{
  "encoder_pooling": "class_token",
  "text_encoder_width": 256,
  "text_encoder_positions": "learned"
}
Rows from block 4 of the image encoder of a small contrastive image-text model, named by matrix and row number. Rows with one number within an expert belong to one neuron, the router's apart. Each number is 500 + 50 x the weight over its row's rms, rounded and kept within 0 to 999. All counts start at 0. Numbers have three digits each.
After each expert's rows are labels from the 100 images, of 14848, where the router gives the expert most weight on average: "strongest on" is what is common among them. Only what is clearly more common there than usual is listed. The data: photos with spoken descriptions (Open Images, Localized Narratives). In brackets: how many of the 100.
# router: router (encoder.blocks.4.mlp.router.weight, 32x128), inputs 0-63
# up: expert up (encoder.blocks.4.mlp.up, 32x32x128), inputs 0-63
# down: expert down (encoder.blocks.4.mlp.down, 32x128x32, transposed), outputs 0-63

# expert 4
router.4:495519382555474485492552376426559554578557510446428491498491538469484519501455418585496415487393559544420455585523441540423494509560590539520534456447538446575507512466494463499475491460516469
up.0:396433551495488438529506508529456427522489472489491522474517477576537500457623476496567510419421536476475488564496489548528502414577443523501506536490462503496472528479434423381586519501518414
down.0:573518555427508561525531497509480442561487511540471566454514533492569457502455539520501439530491373496540462502512501537584536534392584531530445493440553461503423570538455566517550578565511502
up.1:486542502484499486463587569457576512507483422548504543582558413514505523495571460472500524500514441502452529403458467545440494417490506535529503601390486560417458503549511457473417439458373489
down.1:504505487456461480488448473485470484430520609514486533559556519567478547519497569480519630543551463531530539487505465459545585453541434517382448496622539459499493414515432474537544499523532509
up.2:528389440499552543519456481498514507454451495508542561428560588468475529526532535509478499560516543518458452509523513445587535433564529569483632522492568477535537465519462555541524500501564549
down.2:420531626487472490515487513470412454479516433551476557450513480544482584471546507495475493392484473424477472509508526452416531509448591497400506552468512448431584558513466442445467517417510563
up.3:506604435483405520386431536451572527460508580530494571524568554469495620629532471517488442497413547470515520551488500537516526453432534539495541528411473552444460487475526453425436446503492520
down.3:547441574520486471391487491516500476471501597371464463452490550483468520530559505511474509591585572499552598487508514529461526507558378583440509531482501609529497460501555447514437542512555518
up.4:431497562507491522412502452451476461554553524521525590497599448433483484445516511522508488525388552411440435529483467522472450499435520518572471481481494442537554502459469527564534484430416578
down.4:465515470521570485444526469468492462507622486464497519435457469431428556591472411453444485516484471535497459500532534523493485595547430489467542415478550535416539375509506534539498529524431525
up.5:508556532562472560478534536482416504586421504479484534469436385463490521495482482495520571493428514530401499482549520478497395541504562520447453428481483486489461476530516506449408511542423492
down.5:422492619586570531517559536596564475467538588548490513513537468462476505531505567551518466584555516589502471540475536464525536522492484464562531380510547499440461533491475529464487463448460513
strongest on: text has "white" (35); text has "color" (34)

# expert 25
router.25:528539577422512497487433553504450558460530506501557533524522470550473550459413606435492497558568537462539547496491533412521472508439430496371495452503487578445489422512509526526518481512455552
up.0:491479452479452524481515524493453517547525497622458537493535447507435501522470549532489451460488448408527494481535600545459435476608617479442599554509455400526477507556583551564533507548576544
down.0:480517379493490509611438527502563455511476440462618601562482475456469486523484527471571502503476557464590495530535494565437534489407479519389457533423528403490433506525543452484536472594481534
up.1:475467529522459521475534468500405420541446443518600382546500453473486505561556418530440558456504390609400428509479474496470497504492464590564491481509437501469559536402453514533541424392497402
down.1:465416422438499426535463494469572421555480504479398463499440409530553467356535512508508471513492507564445535410525492455481477415493468522480456469465554499490595420440494477441597518488468547
up.2:447503398453456490538526389461509605547563483561600483479505466458515364469529440538510421498463516545527469392509437493547474520505508503464522467471573437503426505457429496529442468486388467
down.2:501545546479452512567388543470506565509470535426534500429545378460541500452593527508492471605497551528493555542490436525525603487437570558496433461503534559523523501463467496464468496552523445
up.3:559540507546439430511564388470528481538469510527459570459473515423392522497491459502430447553488471575417527422524555522528466504486496517531511541530533488521471474554466606488444574431556438
down.3:481518602583510512496528513473475513570429552449475516551519476453545567467488436532531426503451497535545489604390493476416469508445521534558456530490381565483574618503569447550397522452537450
up.4:475473559435554561459443590503524508481536510584538521555540481507497483446509459413490561491578570504496437401501536469577429444452478485510458546404450549386457507578486519508506553456447482
down.4:513471538484458522446455483440543470520495559538479487495416539488486463433467393413510529495535548445397470426452509417524447549517576507429454476442428543431546420555511599547500506518453541
up.5:562469528463485567512447529511523542543506453582497536442517477489475522539579528469493501564582490469589576525499528486534453470425609426450554523552490507436479470474501506509466468549520547
down.5:558621483472431637524449499415497523510471469477529460497428509493488463540536416488601472506557499506522438506456540386437454535442468554405581427482508554436492387490487460483536502523449484
strongest on: text has "dark" (31); text has "guitar" (25)

# expert 28
router.28:500486469495556528470499431450452544504478472445434507517567603532565471489494459519520503558539483445534553489560563522554478409518515433532491471510472552463395484495412408467546551582463439
up.0:508520558462409426440564510568476549551421466517537575527542456582476575511456423495549495604607488524462565529443486515451451431478592457547517511487509529483583534500487479454586554539456502
down.0:515492452619462433489465564439590436525515487555539480552469518539443581569560561526469577475454503438494435538509539523451521508561520485524500519396475623462457608465486478467557515456493435
up.1:457430477481480538451473503519504443411538480425446532506442470545507513523508564456567405469513482505458505618502501417645501546366563529533497513447550550460488509525523391395505460504516402
down.1:548450491563529465490547475520532407491510462524450460447553537428530545454588476489517383485535491563509445528489545547452460525580564529452567557504473534480477538471453526530551514558444523
up.2:502425423532511541526431464480486506507640451524464461382530444521596549440547650512476453489524468518481499555500536530539609408434427500566442510531501570526493547456487497533444507538516532
down.2:382489480514456464482525513518578371466563556497459531400475465584514561512485486446529411558578567524509545423487557530426436472434460497446526597512508587527406527484607514512474476472442472
up.3:470529417503530493424561461536553534430511433522421486512503560465503450472449467491418508504555492502388530418524508521510525447577493586529465494492475471508445452444561469433616545489370474
down.3:430514561475535470520430464565515495586607464367455551462481522505492428527536571484580486473489502441424401469459499594567569504536500498553481564518499473468467506491541542560511463472459483
up.4:507484501513490580430569438480482591548483558457421526620466489540536420463471546422547576431491549458434580514483559516490574489595530554512552472516509452508478573503530469513509425545435455
down.4:402511398455502575466483571553424525621514437484553446464596489523540497606525501504514484408417495566449466544474461535552462502543533495425510512560546563615485531442503514457561510434455523
up.5:554561484531509561515559503554620486488474522437556479464559403487475618514470517519489556503518431502455469471498488457440476528474471449405498470558472483485540539489448509599413578494595547
down.5:453470511477513467593509467483443440540439377504501544465516528431416558456455468518526578528504533510520539487531461496549580540538529510504488529452482455489511490487432464453484459518408621
strongest on: text has "dark" (27)

# expert 21
router.21:553475461496411515519455361570527449510488494468577431447555427555537590468532464515571499546495528533559537582596537422535567551439487484458549511472449499446467479486509484519477444426552458
up.0:452507534526535534463536532442510443450505503586549524521482534488625489488425522475526471564529512449495495426463546610555489465494544414555440522467483563418455461461591495541523563493486417
down.0:472489543516493454422543548413449464490506402429516482527538565526596519417513584493526486570458502518517498526515505524563488578424578490440484494471525535448510475548464484508548503532565444
up.1:503414477496425469576522449566509459446478488458406471438516516529509596562552532516557402550483469575526507561482510536536543499452556439463512491579544513491402531553389452535422507436569475
down.1:532496515526491558479519545499484409456448510559446498555461528462467470539492495602497472383547332500459571506502510495424410454510506498475485603457538519454528483441536527391535528441463499
up.2:560493441462438459528518497542442479505490498521515485496470576606516534492529533484530441431499436636547453525453469368433517432577487418487575433508466455497466535615520545527495528518571512
down.2:459394440428485464550450524425544559431547502516398510522458515547424484486533439509467412526489545466478557494484360514440499598535542528467507474568592492530404514465533510552509442455483507
up.3:573486445487441561470473360541517485500459494516563501463484468532494508473540491479596477560483487647556492557516479404512556588479455399473563495502489503506547430443555595440520451503547515
down.3:491540442543478480484460567523406496491491469486453485518436431526372570500526482439473465452531347462457534511510480497426470535499515576543543482471530544497494513585490554547461449551495480
up.4:464478453547477455491552547460557564528486424638536496465505441539528500469518550510466526500575545495446492463465535589486459477484508517507562495439570363564457520442470463491550529525524550
down.4:627511477553436495430577480442561461504540533596441536492474577509528452491465563415591467488517499495454489518427567561526495482557489480501501529527527514443520557447446571415485538467522431
up.5:531504541551502434465518414455419583503483462484439444531498482511496520514507488639454445522478472498537587502535448503452509486443448575480555483510528622503395456623445455534506438476503584
down.5:515394469545490432561536480528439503614363586507528430507548437457490502498484548559465507476448510430439521435432414549479511531531481491499496493455500610464547504557507505499498583602602507
strongest on: text has "color" (46); text has "red" (40)

# expert 15
router.15:462452524381535473586611505485404521440410449490447562495492514490515560455445488543485393509531566468494502568527449442532533450544475505482425445549466492505445446538597435410500531453563557
up.0:582566516425443434527573575514505435442528480523495514480572551543566483474521441558515536562507540548596563439496477487452532560521586462596504533481520527446453507485528456506495430423492437
down.0:589551538428459483478462458464576533592450523452557549449583439474537456529480482540490440528460467534470415488495426500515522462530419597522587516512568510392443510493505469540446502373515472
up.1:500453543470558493513499477496551504512511585466439543529460525496530525415555505523521494358488627450509507478468473573560583519558538521462564512502500438386516516469423460481536421483334515
down.1:554507451544611497433503501556409523508441447463512570453454505529483564414465477439559455432481479494532562476557549452555554474463527478403449503517594504527459527447596476498544554495535424
up.2:466505491513550458543494534467519472455470465607480607542514447457646603438503482489505480457495464509513567497428463558474589437583456518510473478516532481495526444516549448540553604530474513
down.2:509455538425501413500517527513502519503438477558405447552600534480478512527497449580609472480516329559459455508445518589428556455476510540572545484420551568403451541507515483587559494429515513
up.3:465464440467487428460477546491458505527515429521584519593486492509447515390404494408475511447516586516379471449431473569529418452567393464469465525497440455546419426540471578452535478457472496
down.3:517450422513503519531506374479449430460424511519520532478662605501399499517544490525484555570509426506492424505506512503508546470535563467436479527502526483527526431409549454476401485499458462
up.4:396597439504499485565444511432501519515598469461448559476433509542441510526467432464518481483497575501489353533465542410463462502514563476508543460495445545501403529482530481497534464557484571
down.4:468559509533508502507419482443489411497501491436563522447498473472480518430570445494503537469496495514574429518519498531467517441536526529560505508533501456553386506487459461432564487405628537
up.5:475491634510551506519512571454517440566455504510490488509521424488406470462403435637480468473462569485590599542481431510478501458515503542504492453567469413512512496523519481502534549504475474
down.5:479479535471524513475492535523617549484602545467505388571515437459466517481536470446419546433523495516466581572575503499508559609533481418513503508424490508530588497451533523587531626564553463
strongest on: text has "sky" (87)

# expert 23
router.23:566551510437494432480440585529495591470532613567620420472517429567499504573564573446512491508483534493521545489552502457508524446476392552427468549468432563393494470507472533513467555539449465
up.0:524515518528568487474543512492507552517535458365435491575508439520519445500460461509428522524515433521506479493457554408507524492463450478556446516516472442562542598495607469561470492559464525
down.0:526527456445539503551466439494428438528465550407580531578581527486488482511569536485452505383461537452544482542617427492533539482487536483441521554425415392554459482523478466442543439517405481
up.1:442440425429465453490472559522469522466472532381484452527468616443579446465462417472460508488482460542442473497434551438532545480460512482536438494487595500481613400481424461501493449531463470
down.1:477512460482441495522687460413448501498554575533455500436509504456504512461496461428489455470442518515503478605408424518492574519486517434500556511450574583444502540493610490445484484457443494
up.2:448480444515447618598559507459491560604457438542575514441532489464574534566522540602516485513438566526535482504465547559467499508503512539430467487509505513523522568485516480495499495479529535
down.2:589455555502428556469501450428484459548431386516548592524560536477479505386543500453476434520450511468478541451510434486561471517483540459430486431491487494626360523428489511424467546537439418
up.3:501528473465457515438474605469572505581540477585559452512527495486474428547536531486505442581483536517548582404515502457525523392488478563479567555415469612434499421439463529455500519545439579
down.3:449499561480535537545565495473438467470499582454531561537432503537486533452403490506448458566559487490460554457451516500571434446442500494461488518515536521456536413483467496453551481552488458
up.4:550409504515475489482507550506624513505517391581623544461570447508490572484466529556501469569517493427453457488516595496464481517417484453458548526517560503535589545443470583479504525493608506
down.4:432484519535527464555486425504425500433518533532470504493482542539499423486581466555485492531539471461596543454526570550513515468514363542463443426480467532446460440486632445452463589488457449
up.5:467409546443467426392447522436455483508559470613532416440599531488531434486473511485573476457485529483500520428544516499471455562568579546515535578486476571490493526516513534445507488496447565
down.5:550520476451555520428560602510523439461521487535510493492481473574497488573481472472466476469496537516541448485445469595516561430490447480552492504497523654532639469584468532550407555516499514
strongest on: text has "black" (25)

# expert 13
router.13:611609521483481479436470546517477451407493501611532501632525505469533508456578483534370536517524499499488488412535459437483456596448469506512461543423460546489591504508579532538471473528482562
up.0:530517451466494489491468524366543515441546533586574468488562533534454558456563479477486536537539416456503569550565514524495529477461425515557504545482488547521497514470478512579503483575507544
down.0:532480406550505485507565493508386484493533535531496471464496421596525576465593572483434504607434395421501447547485550494492505525488490517473467539492505435383548492457567456489442587558569466
up.1:586597505506507494505493506498428583534553578562490560540552487420599497475553500514419530552527538475515489429469517560499428492484454503454446547423505515475524524479484486559484486586477595
down.1:551396489575564468465524533447486430374528436540563467523496471534491558497484479518441437524466497534426567461456546461549518392589415496460507586486549567428522377470488503429462500455477507
up.2:520508529489469515584602568424518418468478522395446482547497493509455464498399510535525488472444523506479490491520486499457499587485492501507509511521463469531570502557435499385451446571536536
down.2:473595425440552507573496435409535485474488473463537418502546563475537530443509543551564529548462541553475531478571543566456549373438457515436430529457586485540488514525479562477498451538554527
up.3:535493529563509478492576422610561410454496460484454447500460548512516528464493495511462504508461409505595434456510428483558461493534499468494589521616376463488517550478534529487572568484493512
down.3:499521509453452496460529448474461539512450398488474591491613445491396494552485449513564559525547544443469571475502508419551486412426505509556544407647503526513546547474535461515497567462511543
up.4:555474457565518465444495504421511523521517609500527565548491454430468503507497502553398445491515548539444451436594547520468434429535456468565479499371415569456542479567501453475462554600452521
down.4:558501493548394478621518499518541512569441538387536487432456521468506539553499607468551452533477468514531483520520565470473462482437494381426514516497529552580537510518409471425562491607517510
up.5:437460535434491503590533527535453480587523471388559539539541462530586484462486515483556583447508498548554471482448496456525481567425658568468521515502487536499563547580506485460511456404507459
down.5:554552460460486589514497568550512469579616506505558518563542520511504472586515491502444557468573570515494576417493432489493510463518447517549554581507562420431511513444445569537589509506460567
strongest on: text has "lights" (26); text has "dark" (25)

# expert 30
router.30:521503498484508423542514540588486570472561503582497478584584501543506493505510491510523514532505552518524547422589421383506487465468563574424478552464535578516538450575533473488495443499443593
up.0:521527491465610471484602442456452539474507438556528474523585554569441471497552559513425513488493477396573481395543466482551491495396494496491511562495503482517528520522555540527548549519537528
down.0:500566480494520507412476450450522465391470517554539531489499521513559511475398446467585445543544495514569518511440552422515519540631462468438475447596452471482538478413426453568463508450467538
up.1:494572495407470530524545395536594544519510474550510551563546519544500475522466558595499450414555515609457537485520514491439604464457485522551489476537513554409489529473450585505519466592470480
down.1:543537518553482544486633422440430540476528480476457496512452516545579444449563565548500513501560491546430543622397508490454543545478450473460546538650539461505492502438452514438462553530485484
up.2:499455559538503483438470557553540417639512596455434530552522468568466563566453494532524488471472589454499458437583382521546525475464509521463501515572557474513549552399517461474474439472529448
down.2:439508527511470489455364415449489475519517360462499496470462401467535594564556491574511532582518520413460499516535469563512567465518454530498500532544494503545444383417420452487480537493595520
up.3:563463474487489452414617514515472546468529448479418337581524504501494465463532545511472500540528510434514440493530492508520439537501520484496640585449529487466528427582477571481419487470460539
down.3:473465443410514591479444526410569508527484500560488529527435500496593563534559565525532509405488500544431503546520510554551577479533542419347493601551522558432500526413489451465478565479486478
up.4:374501556495496531448515479546533460536531508482551555519378550550612555529452466491496450487498597565581413562451443511509574512519506554489491511440500391524537459482531482504485574501416434
down.4:546446518579509556549521561517521581463539597441519429508496552452565548477532539489438344439484603400535537556491484576654483523541513448589506506534510487502595451523595485504545534439500523
up.5:606543462516481521526575503499567454509570468403560537514514533516537531605452504499512527518483470542607466509509571408610467497498562570571579512520463491500534489450522548517484458415476481
down.5:485541437447440439504519518496538508506597584435448501510500466542594447451534551525471467513507566438514505574571473456515520515538373485426458524470604435493450463532456501417420524454524453
strongest on: text has "black" (29); text has "man" (29)

# expert 1
router.1:445577567536498567539567542435389417488565486474442507486578462541442460446464448461471489503497443467536542489432528556470443549535522540539465504559402505506487562564403549530510499566528512
up.0:559597519524399608515527475499392488523572551481480502558565531486399423549410474458452563557433444552430489416365528517433451484576593535542528514515556555509463598523466560462553537567499527
down.0:549565580401586568572489422526511526469493434560452484569524519520505527519544466486469482513492500482627504422462569565408507495422555578564520464543466496513590530529504587534584499558636512
up.1:528645558508482459437501572449422540492472544432543359676458503478436405530511490531472482557416488464400591447425507531506484519553472547545491527490413546504527592493483565546527517515446493
down.1:623514579453535611524561447468539484540477587513498441584471515511482454506434514472581521481408535471567526487442392535519484478465546471504522531383437453490536413523519514426530552601553464
up.2:446472507585462418496477508588462451426450536439444555509449579472524532452493485464492523569480576465449553432514519550491415601533536507530395519629550600567515581580499378540421435518448486
down.2:518574476518517481435446458527517519505510508471486484457466484529368445398493491510558434428503488511508496541444402495512561536461514592552588491472512430562436477466581590461517510576561524
up.3:492500486439472484524525521517541525510467576624470467457426574526473456528472590617490535529477591588537483467544410453457548486390484455478550404484516493579469455483453504517459469378496508
down.3:406502512545387526455446457498429459550465436531516526462564470535466415532546508457472474549476499540505439559521433520400531498483485447456526525531509457527344484408472528398540482439473569
up.4:528566549573568449520536532547431466514372497474550441522516399551429426505540531519460453504537465444454484509479581462418427492571494502509474484565553573527520475412523432437408425484508484
down.4:610578458504461470519541491545419449574476492544549418518445574530494499536509439545483514613507435398514608616442545531532518514486431538573556566518484467440349441526488547592496416505503391
up.5:547526405443522503526506443547442521561554554526534563507445489559504420512409501541464555443551521453511544574512498390472516490520460463456623445467519579471478502464561513579451521498480567
down.5:545596579586442491534583559544442439487483555410459576483558513455517544510496493516494571547552514608525490502549510517551522413490519417398440529594514561504526473369517443526530472462489505
strongest on: text has "sky" (68); text has "water" (60)

# expert 5
router.5:430503443486535519511517566555454459454439440424605478480485558476456451370527480446478583489615437446536483430528570571538424572441472501609407511519490456562462471509557439516508440528464570
up.0:505461512521484461391473541416503460537495459506521496565492495523465419433547483446522488583494554477418514460497529486530414468477481540531507506570502570522484487551518524463504407510479555
down.0:514514499515452489505515575427485377447534561524463484525425575514459560484589483500426413536494457471483515485464417505487538574565584534442540513500628535595449539526398541502560503536569585
up.1:483531463568437474380422502466506450453457523488570592557566467519446485434508498525524515575553412534486556443534528555515417491432487580493486468546514527534486497474538473530475491375651554
down.1:492489482506480513539473467428453593497540499528461536568515465484505561518433536364470490511533559458609510538542483578519468548508525511546569460502548450555464474531496476500520419502586556
up.2:518562550505525516574567547467414550528522534452544567527515534443585484546484522482525456443514450541422471535478476536434521525545523486420530496472509551451495534516437505480449454503538563
down.2:622475423515518573496498503522547520459527460517457460470525501465537634465485559489475503526515456467475510443449497557436529466493478492457580467504452544576536528493464515536494598584596521
up.3:607374474572450539562591474508510440548617485471395545510572499526525603530501502470491447584532544577476525410532483452443457485489545465488547458500560493441526571502540489439524516495475559
down.3:548511602479568512524565459509473530443493481470597485468537462591482564482555475501523538528535527536487534525464494482535484532457361567464521476492471443477525522554472548406497594478412468
up.4:545488469508519430523474464455548468542569500575503574545446577467505510522513394471463497557455560469443445421512494456496482532567468489467506461523529464589569614363505506414492515579538488
down.4:497503468491524609394559472566378485461467471404466512501461446412559468560551556402497531493501512480428468438545425409475448474519470516439484454515481497537458590389471424415501546565463489
up.5:430521475524499578592509538524445454503516540426578373455398528452455447397548498522495528507518533558451416530508519521488468544526522423514401523586505475601442468539536502454420457551586481
down.5:477503602547540514509540451551526494450515488564498468472471389550433561474436497418489479545602513609508486514445499449555527564502540495526530429601441554564472506518555483523461485496629551
strongest on: text has "grass" (37)

# expert 2
router.2:439574599416437512556504501493520510400603461524469417542482411502469492531531545497486568395464479487426372521443567512469447522530390533511599469466507445491595512472500550468499531517499410
up.0:506457516472442394535476539474488563426556437443514405527565431491553428514517463453449516502545506472449493543435529501570497581464415571473528509515512499474515449525542519464514491495530490
down.0:467421464517523457514523564518539545518528555500526389487487495436488557620478495577532430492544438480458578486417493506492469534509560496434509518485511464510433524486525434505555591534493401
up.1:538538522499414502496557513419522580447574525512505448597492533480402528514427558519521509568547466450470511495503556570520440545431462593412522466431506504457516541445623460433406483443414539
down.1:512438381487415433451386559421574462486511537538506502476518576516476478499422506520519418608476477519534611560541497509483440481428509443417495504543547474508558492448547540458537457515614560
up.2:572514547489551556604523458504537546457511571520550495532565397494503512503579482487499448464438467512431404483534614477473391497497584523471454396496548557516569497526458607521506570540590467
down.2:494559476444491621467573475568568432488492556459439494515531508498502492599487539459513412417477492508460506508443466447452490508438477462373389569498549540436501646477432511538498547470492439
up.3:492453456426484422487580450479441616519544505484600475492549573507515474482512420418434520389501500518526554509499387540458499438548494478486469486534444531436595509590526469557373437447377560
down.3:432474538411471433552491547534556522436540573490539548484448586510545517492601535539408480619433542472447532542506506529578458520462470546521459415445435549509491491542473554552573557533486488
up.4:522505635516538408428482399543516437462412526539519505541507508475577555542456434577550485540515471447501408448481524410512551619488423626486480500486527570440451484551493393541536463531550525
down.4:492531529553457520594520474475581562504508407446499498547550481468576541497486539520404415528424572508536509425463533503510571452603472550435582504507497532450501539440541539488471500466502555
up.5:461507495457561555593532552558546435529448508478405489615445542435479435501385524504503529357478499482479435436423448471432509507540456452528423473527526420474577585555527482497493511510425464
down.5:445558556490589469417525624508458449582448463510468580591439549472491524485469473532547532517533528391514459423398443579485498415503557531514508506435563473501550504531458522485473497577443558
strongest on: text has "text" (25)

# expert 9
router.9:441521526541545521464584556404483557513536547539443551548480536450465469471438501509430460453456440505393518462482385517408436444551477537491468483552537564584590481517553545464546540558451527
up.0:523512542487504583354551589482498512556458557471494558537547477492412445459535515443458512480454470503498584467540393476473463417512498516483449546556487518561555410510494592516543436494503478
down.0:541520486543455510604399537461462480532571468392439426512460443521570549429474587450549474461503543566591421507515587520519486495443476491489568490463504555492440475580489578518549456588533430
up.1:474569439541466373445534515646449416510460455428497521507557510524527481495526553476467571521475498482544494518499441466524538528500544475471485519476461497416511491595410473343488485415577505
down.1:527531522505542574409466534442556461468482566472509560450579468459552529523543511434457480559609467522516518410555430493505586463483485549406500464563520409591467483477506491551562331509438538
up.2:448528484516445461446490486446477496510515373426484548504473458473520472536480488454586584452570497446491503483502601574560585473560495453584430515511496443450429511381479503426456487470394449
down.2:463542494506464479486483556549475460379422491427525560504510611532568459591581559451484490481501524486446496423482590538477529420544546456415554513478571543520624464522494462521448529548460513
up.3:504534549485533493428529579493476478466509540509467537532493599493470469540434481458530465477501444458470487413480482563456522456495552499516522567573416546524583464554437565485558466511475485
down.3:589525547500500501562420554492448534536532479428460443527411508460494503516508611471534541470487467513527438551474523470516423482430464582617527450496491522495451464537517539538512473585521413
up.4:434452511525484451484424452393565494500479430406480478426503553491500513524376555505579516433519443431503511429489587518538594494509490445503530529508523441418514542378414558467543504450490371
down.4:533559546546552482485514485514431510483559509494572522560416484450540453538467576507431539507468562527575497438513475560534511396497492420547440538423539488557495437598417485446536517496403544
up.5:465464469441483477494572487530573573504557507543616430539472512512520553531445465493414445527426447469520510533514513453509471540506344506550436421519530525458551477486503516608546536494504515
down.5:411452462546424469478482499564602594454525463438563421564513403426580445532499574537433525571509441549471522591511394437555534575498516552554508544504477515539387449463486510515545488514555505
strongest on: text has "water" (26)

# expert 14
router.14:473439396434436437504454587506494441477432392441537580584533521520503502473482464534452434520500442538554525476431497498593448564591485526405421421551460441614548530460529449471513500444559483
up.0:500461468504398582554533586505571499521529516536498535571550517419495525453531460449449600511592522499477508538496495540424585460486597504572374397569449528505513505563458489537426488450514436
down.0:451409460526459504452579484468478553452437448504531481612537500447563514520497503592524447476561483478492465579484542470470524511549512434652494497410559442450499502523563514566529540404502560
up.1:557596558548540566465515461479504483419453465402503553514541508456555489496463495540526500487498502506471467421626485585512592512450505494595560546534475520476430495523569494529542436452469500
down.1:448583470508426540484534549496532434514440442487480518473556505512462456464464403559496460548544524488614520457473423449443504510483481421467470481560476493421506483501551441446491598504619530
up.2:412520430555521463473497463400487494455529408481518447452551403499497483443577399607471441472597509413508489539542480550474520543492488519530482478467481489463493417527423505471506483447555601
down.2:476523564415530482513540482598422551552444529432534509542530544507430533455481547595552465439515391486510538504423500458562507500486386463543442482498444540421516442460562612472593508439541541
up.3:513461540504509462559489465494520488486491468501532436476560489500519428485496548495503525459405494415484467512555557434599502386416404432516618452576543531525541474506491541446451441574393594
down.3:487476462462588549568553540543514463489492441485495507567577544543427524598559583537533518515566511519506579439463579529565543387522472524549504530510584455482505460470559466390478488498523600
up.4:473536441593543483490471590378531462394520388485560498547538504586460464404491551530489483573426444493552592471507467540596416537442564514499467428462509521564534651463579456456471556453491446
down.4:447487532487553486526519517518490511503505556464449529542553490473476515518580532475522527517408528574511512482413530507521503496490459585551451512484523631496558554511533611424501572552460385
up.5:453579540487436374543485541468488535457473522559548499495484470499506460453600388517498403495495547433548489414384537518537562509504460486599519530510542574427480514484470497503540558532418563
down.5:573478533606507499475428512535550493554476515565477580406494492552509542446520599437541461462562427564420515446474562511452462483453517565419438527422467514462497535478452474515488480426405526
strongest on: text has "dark" (30)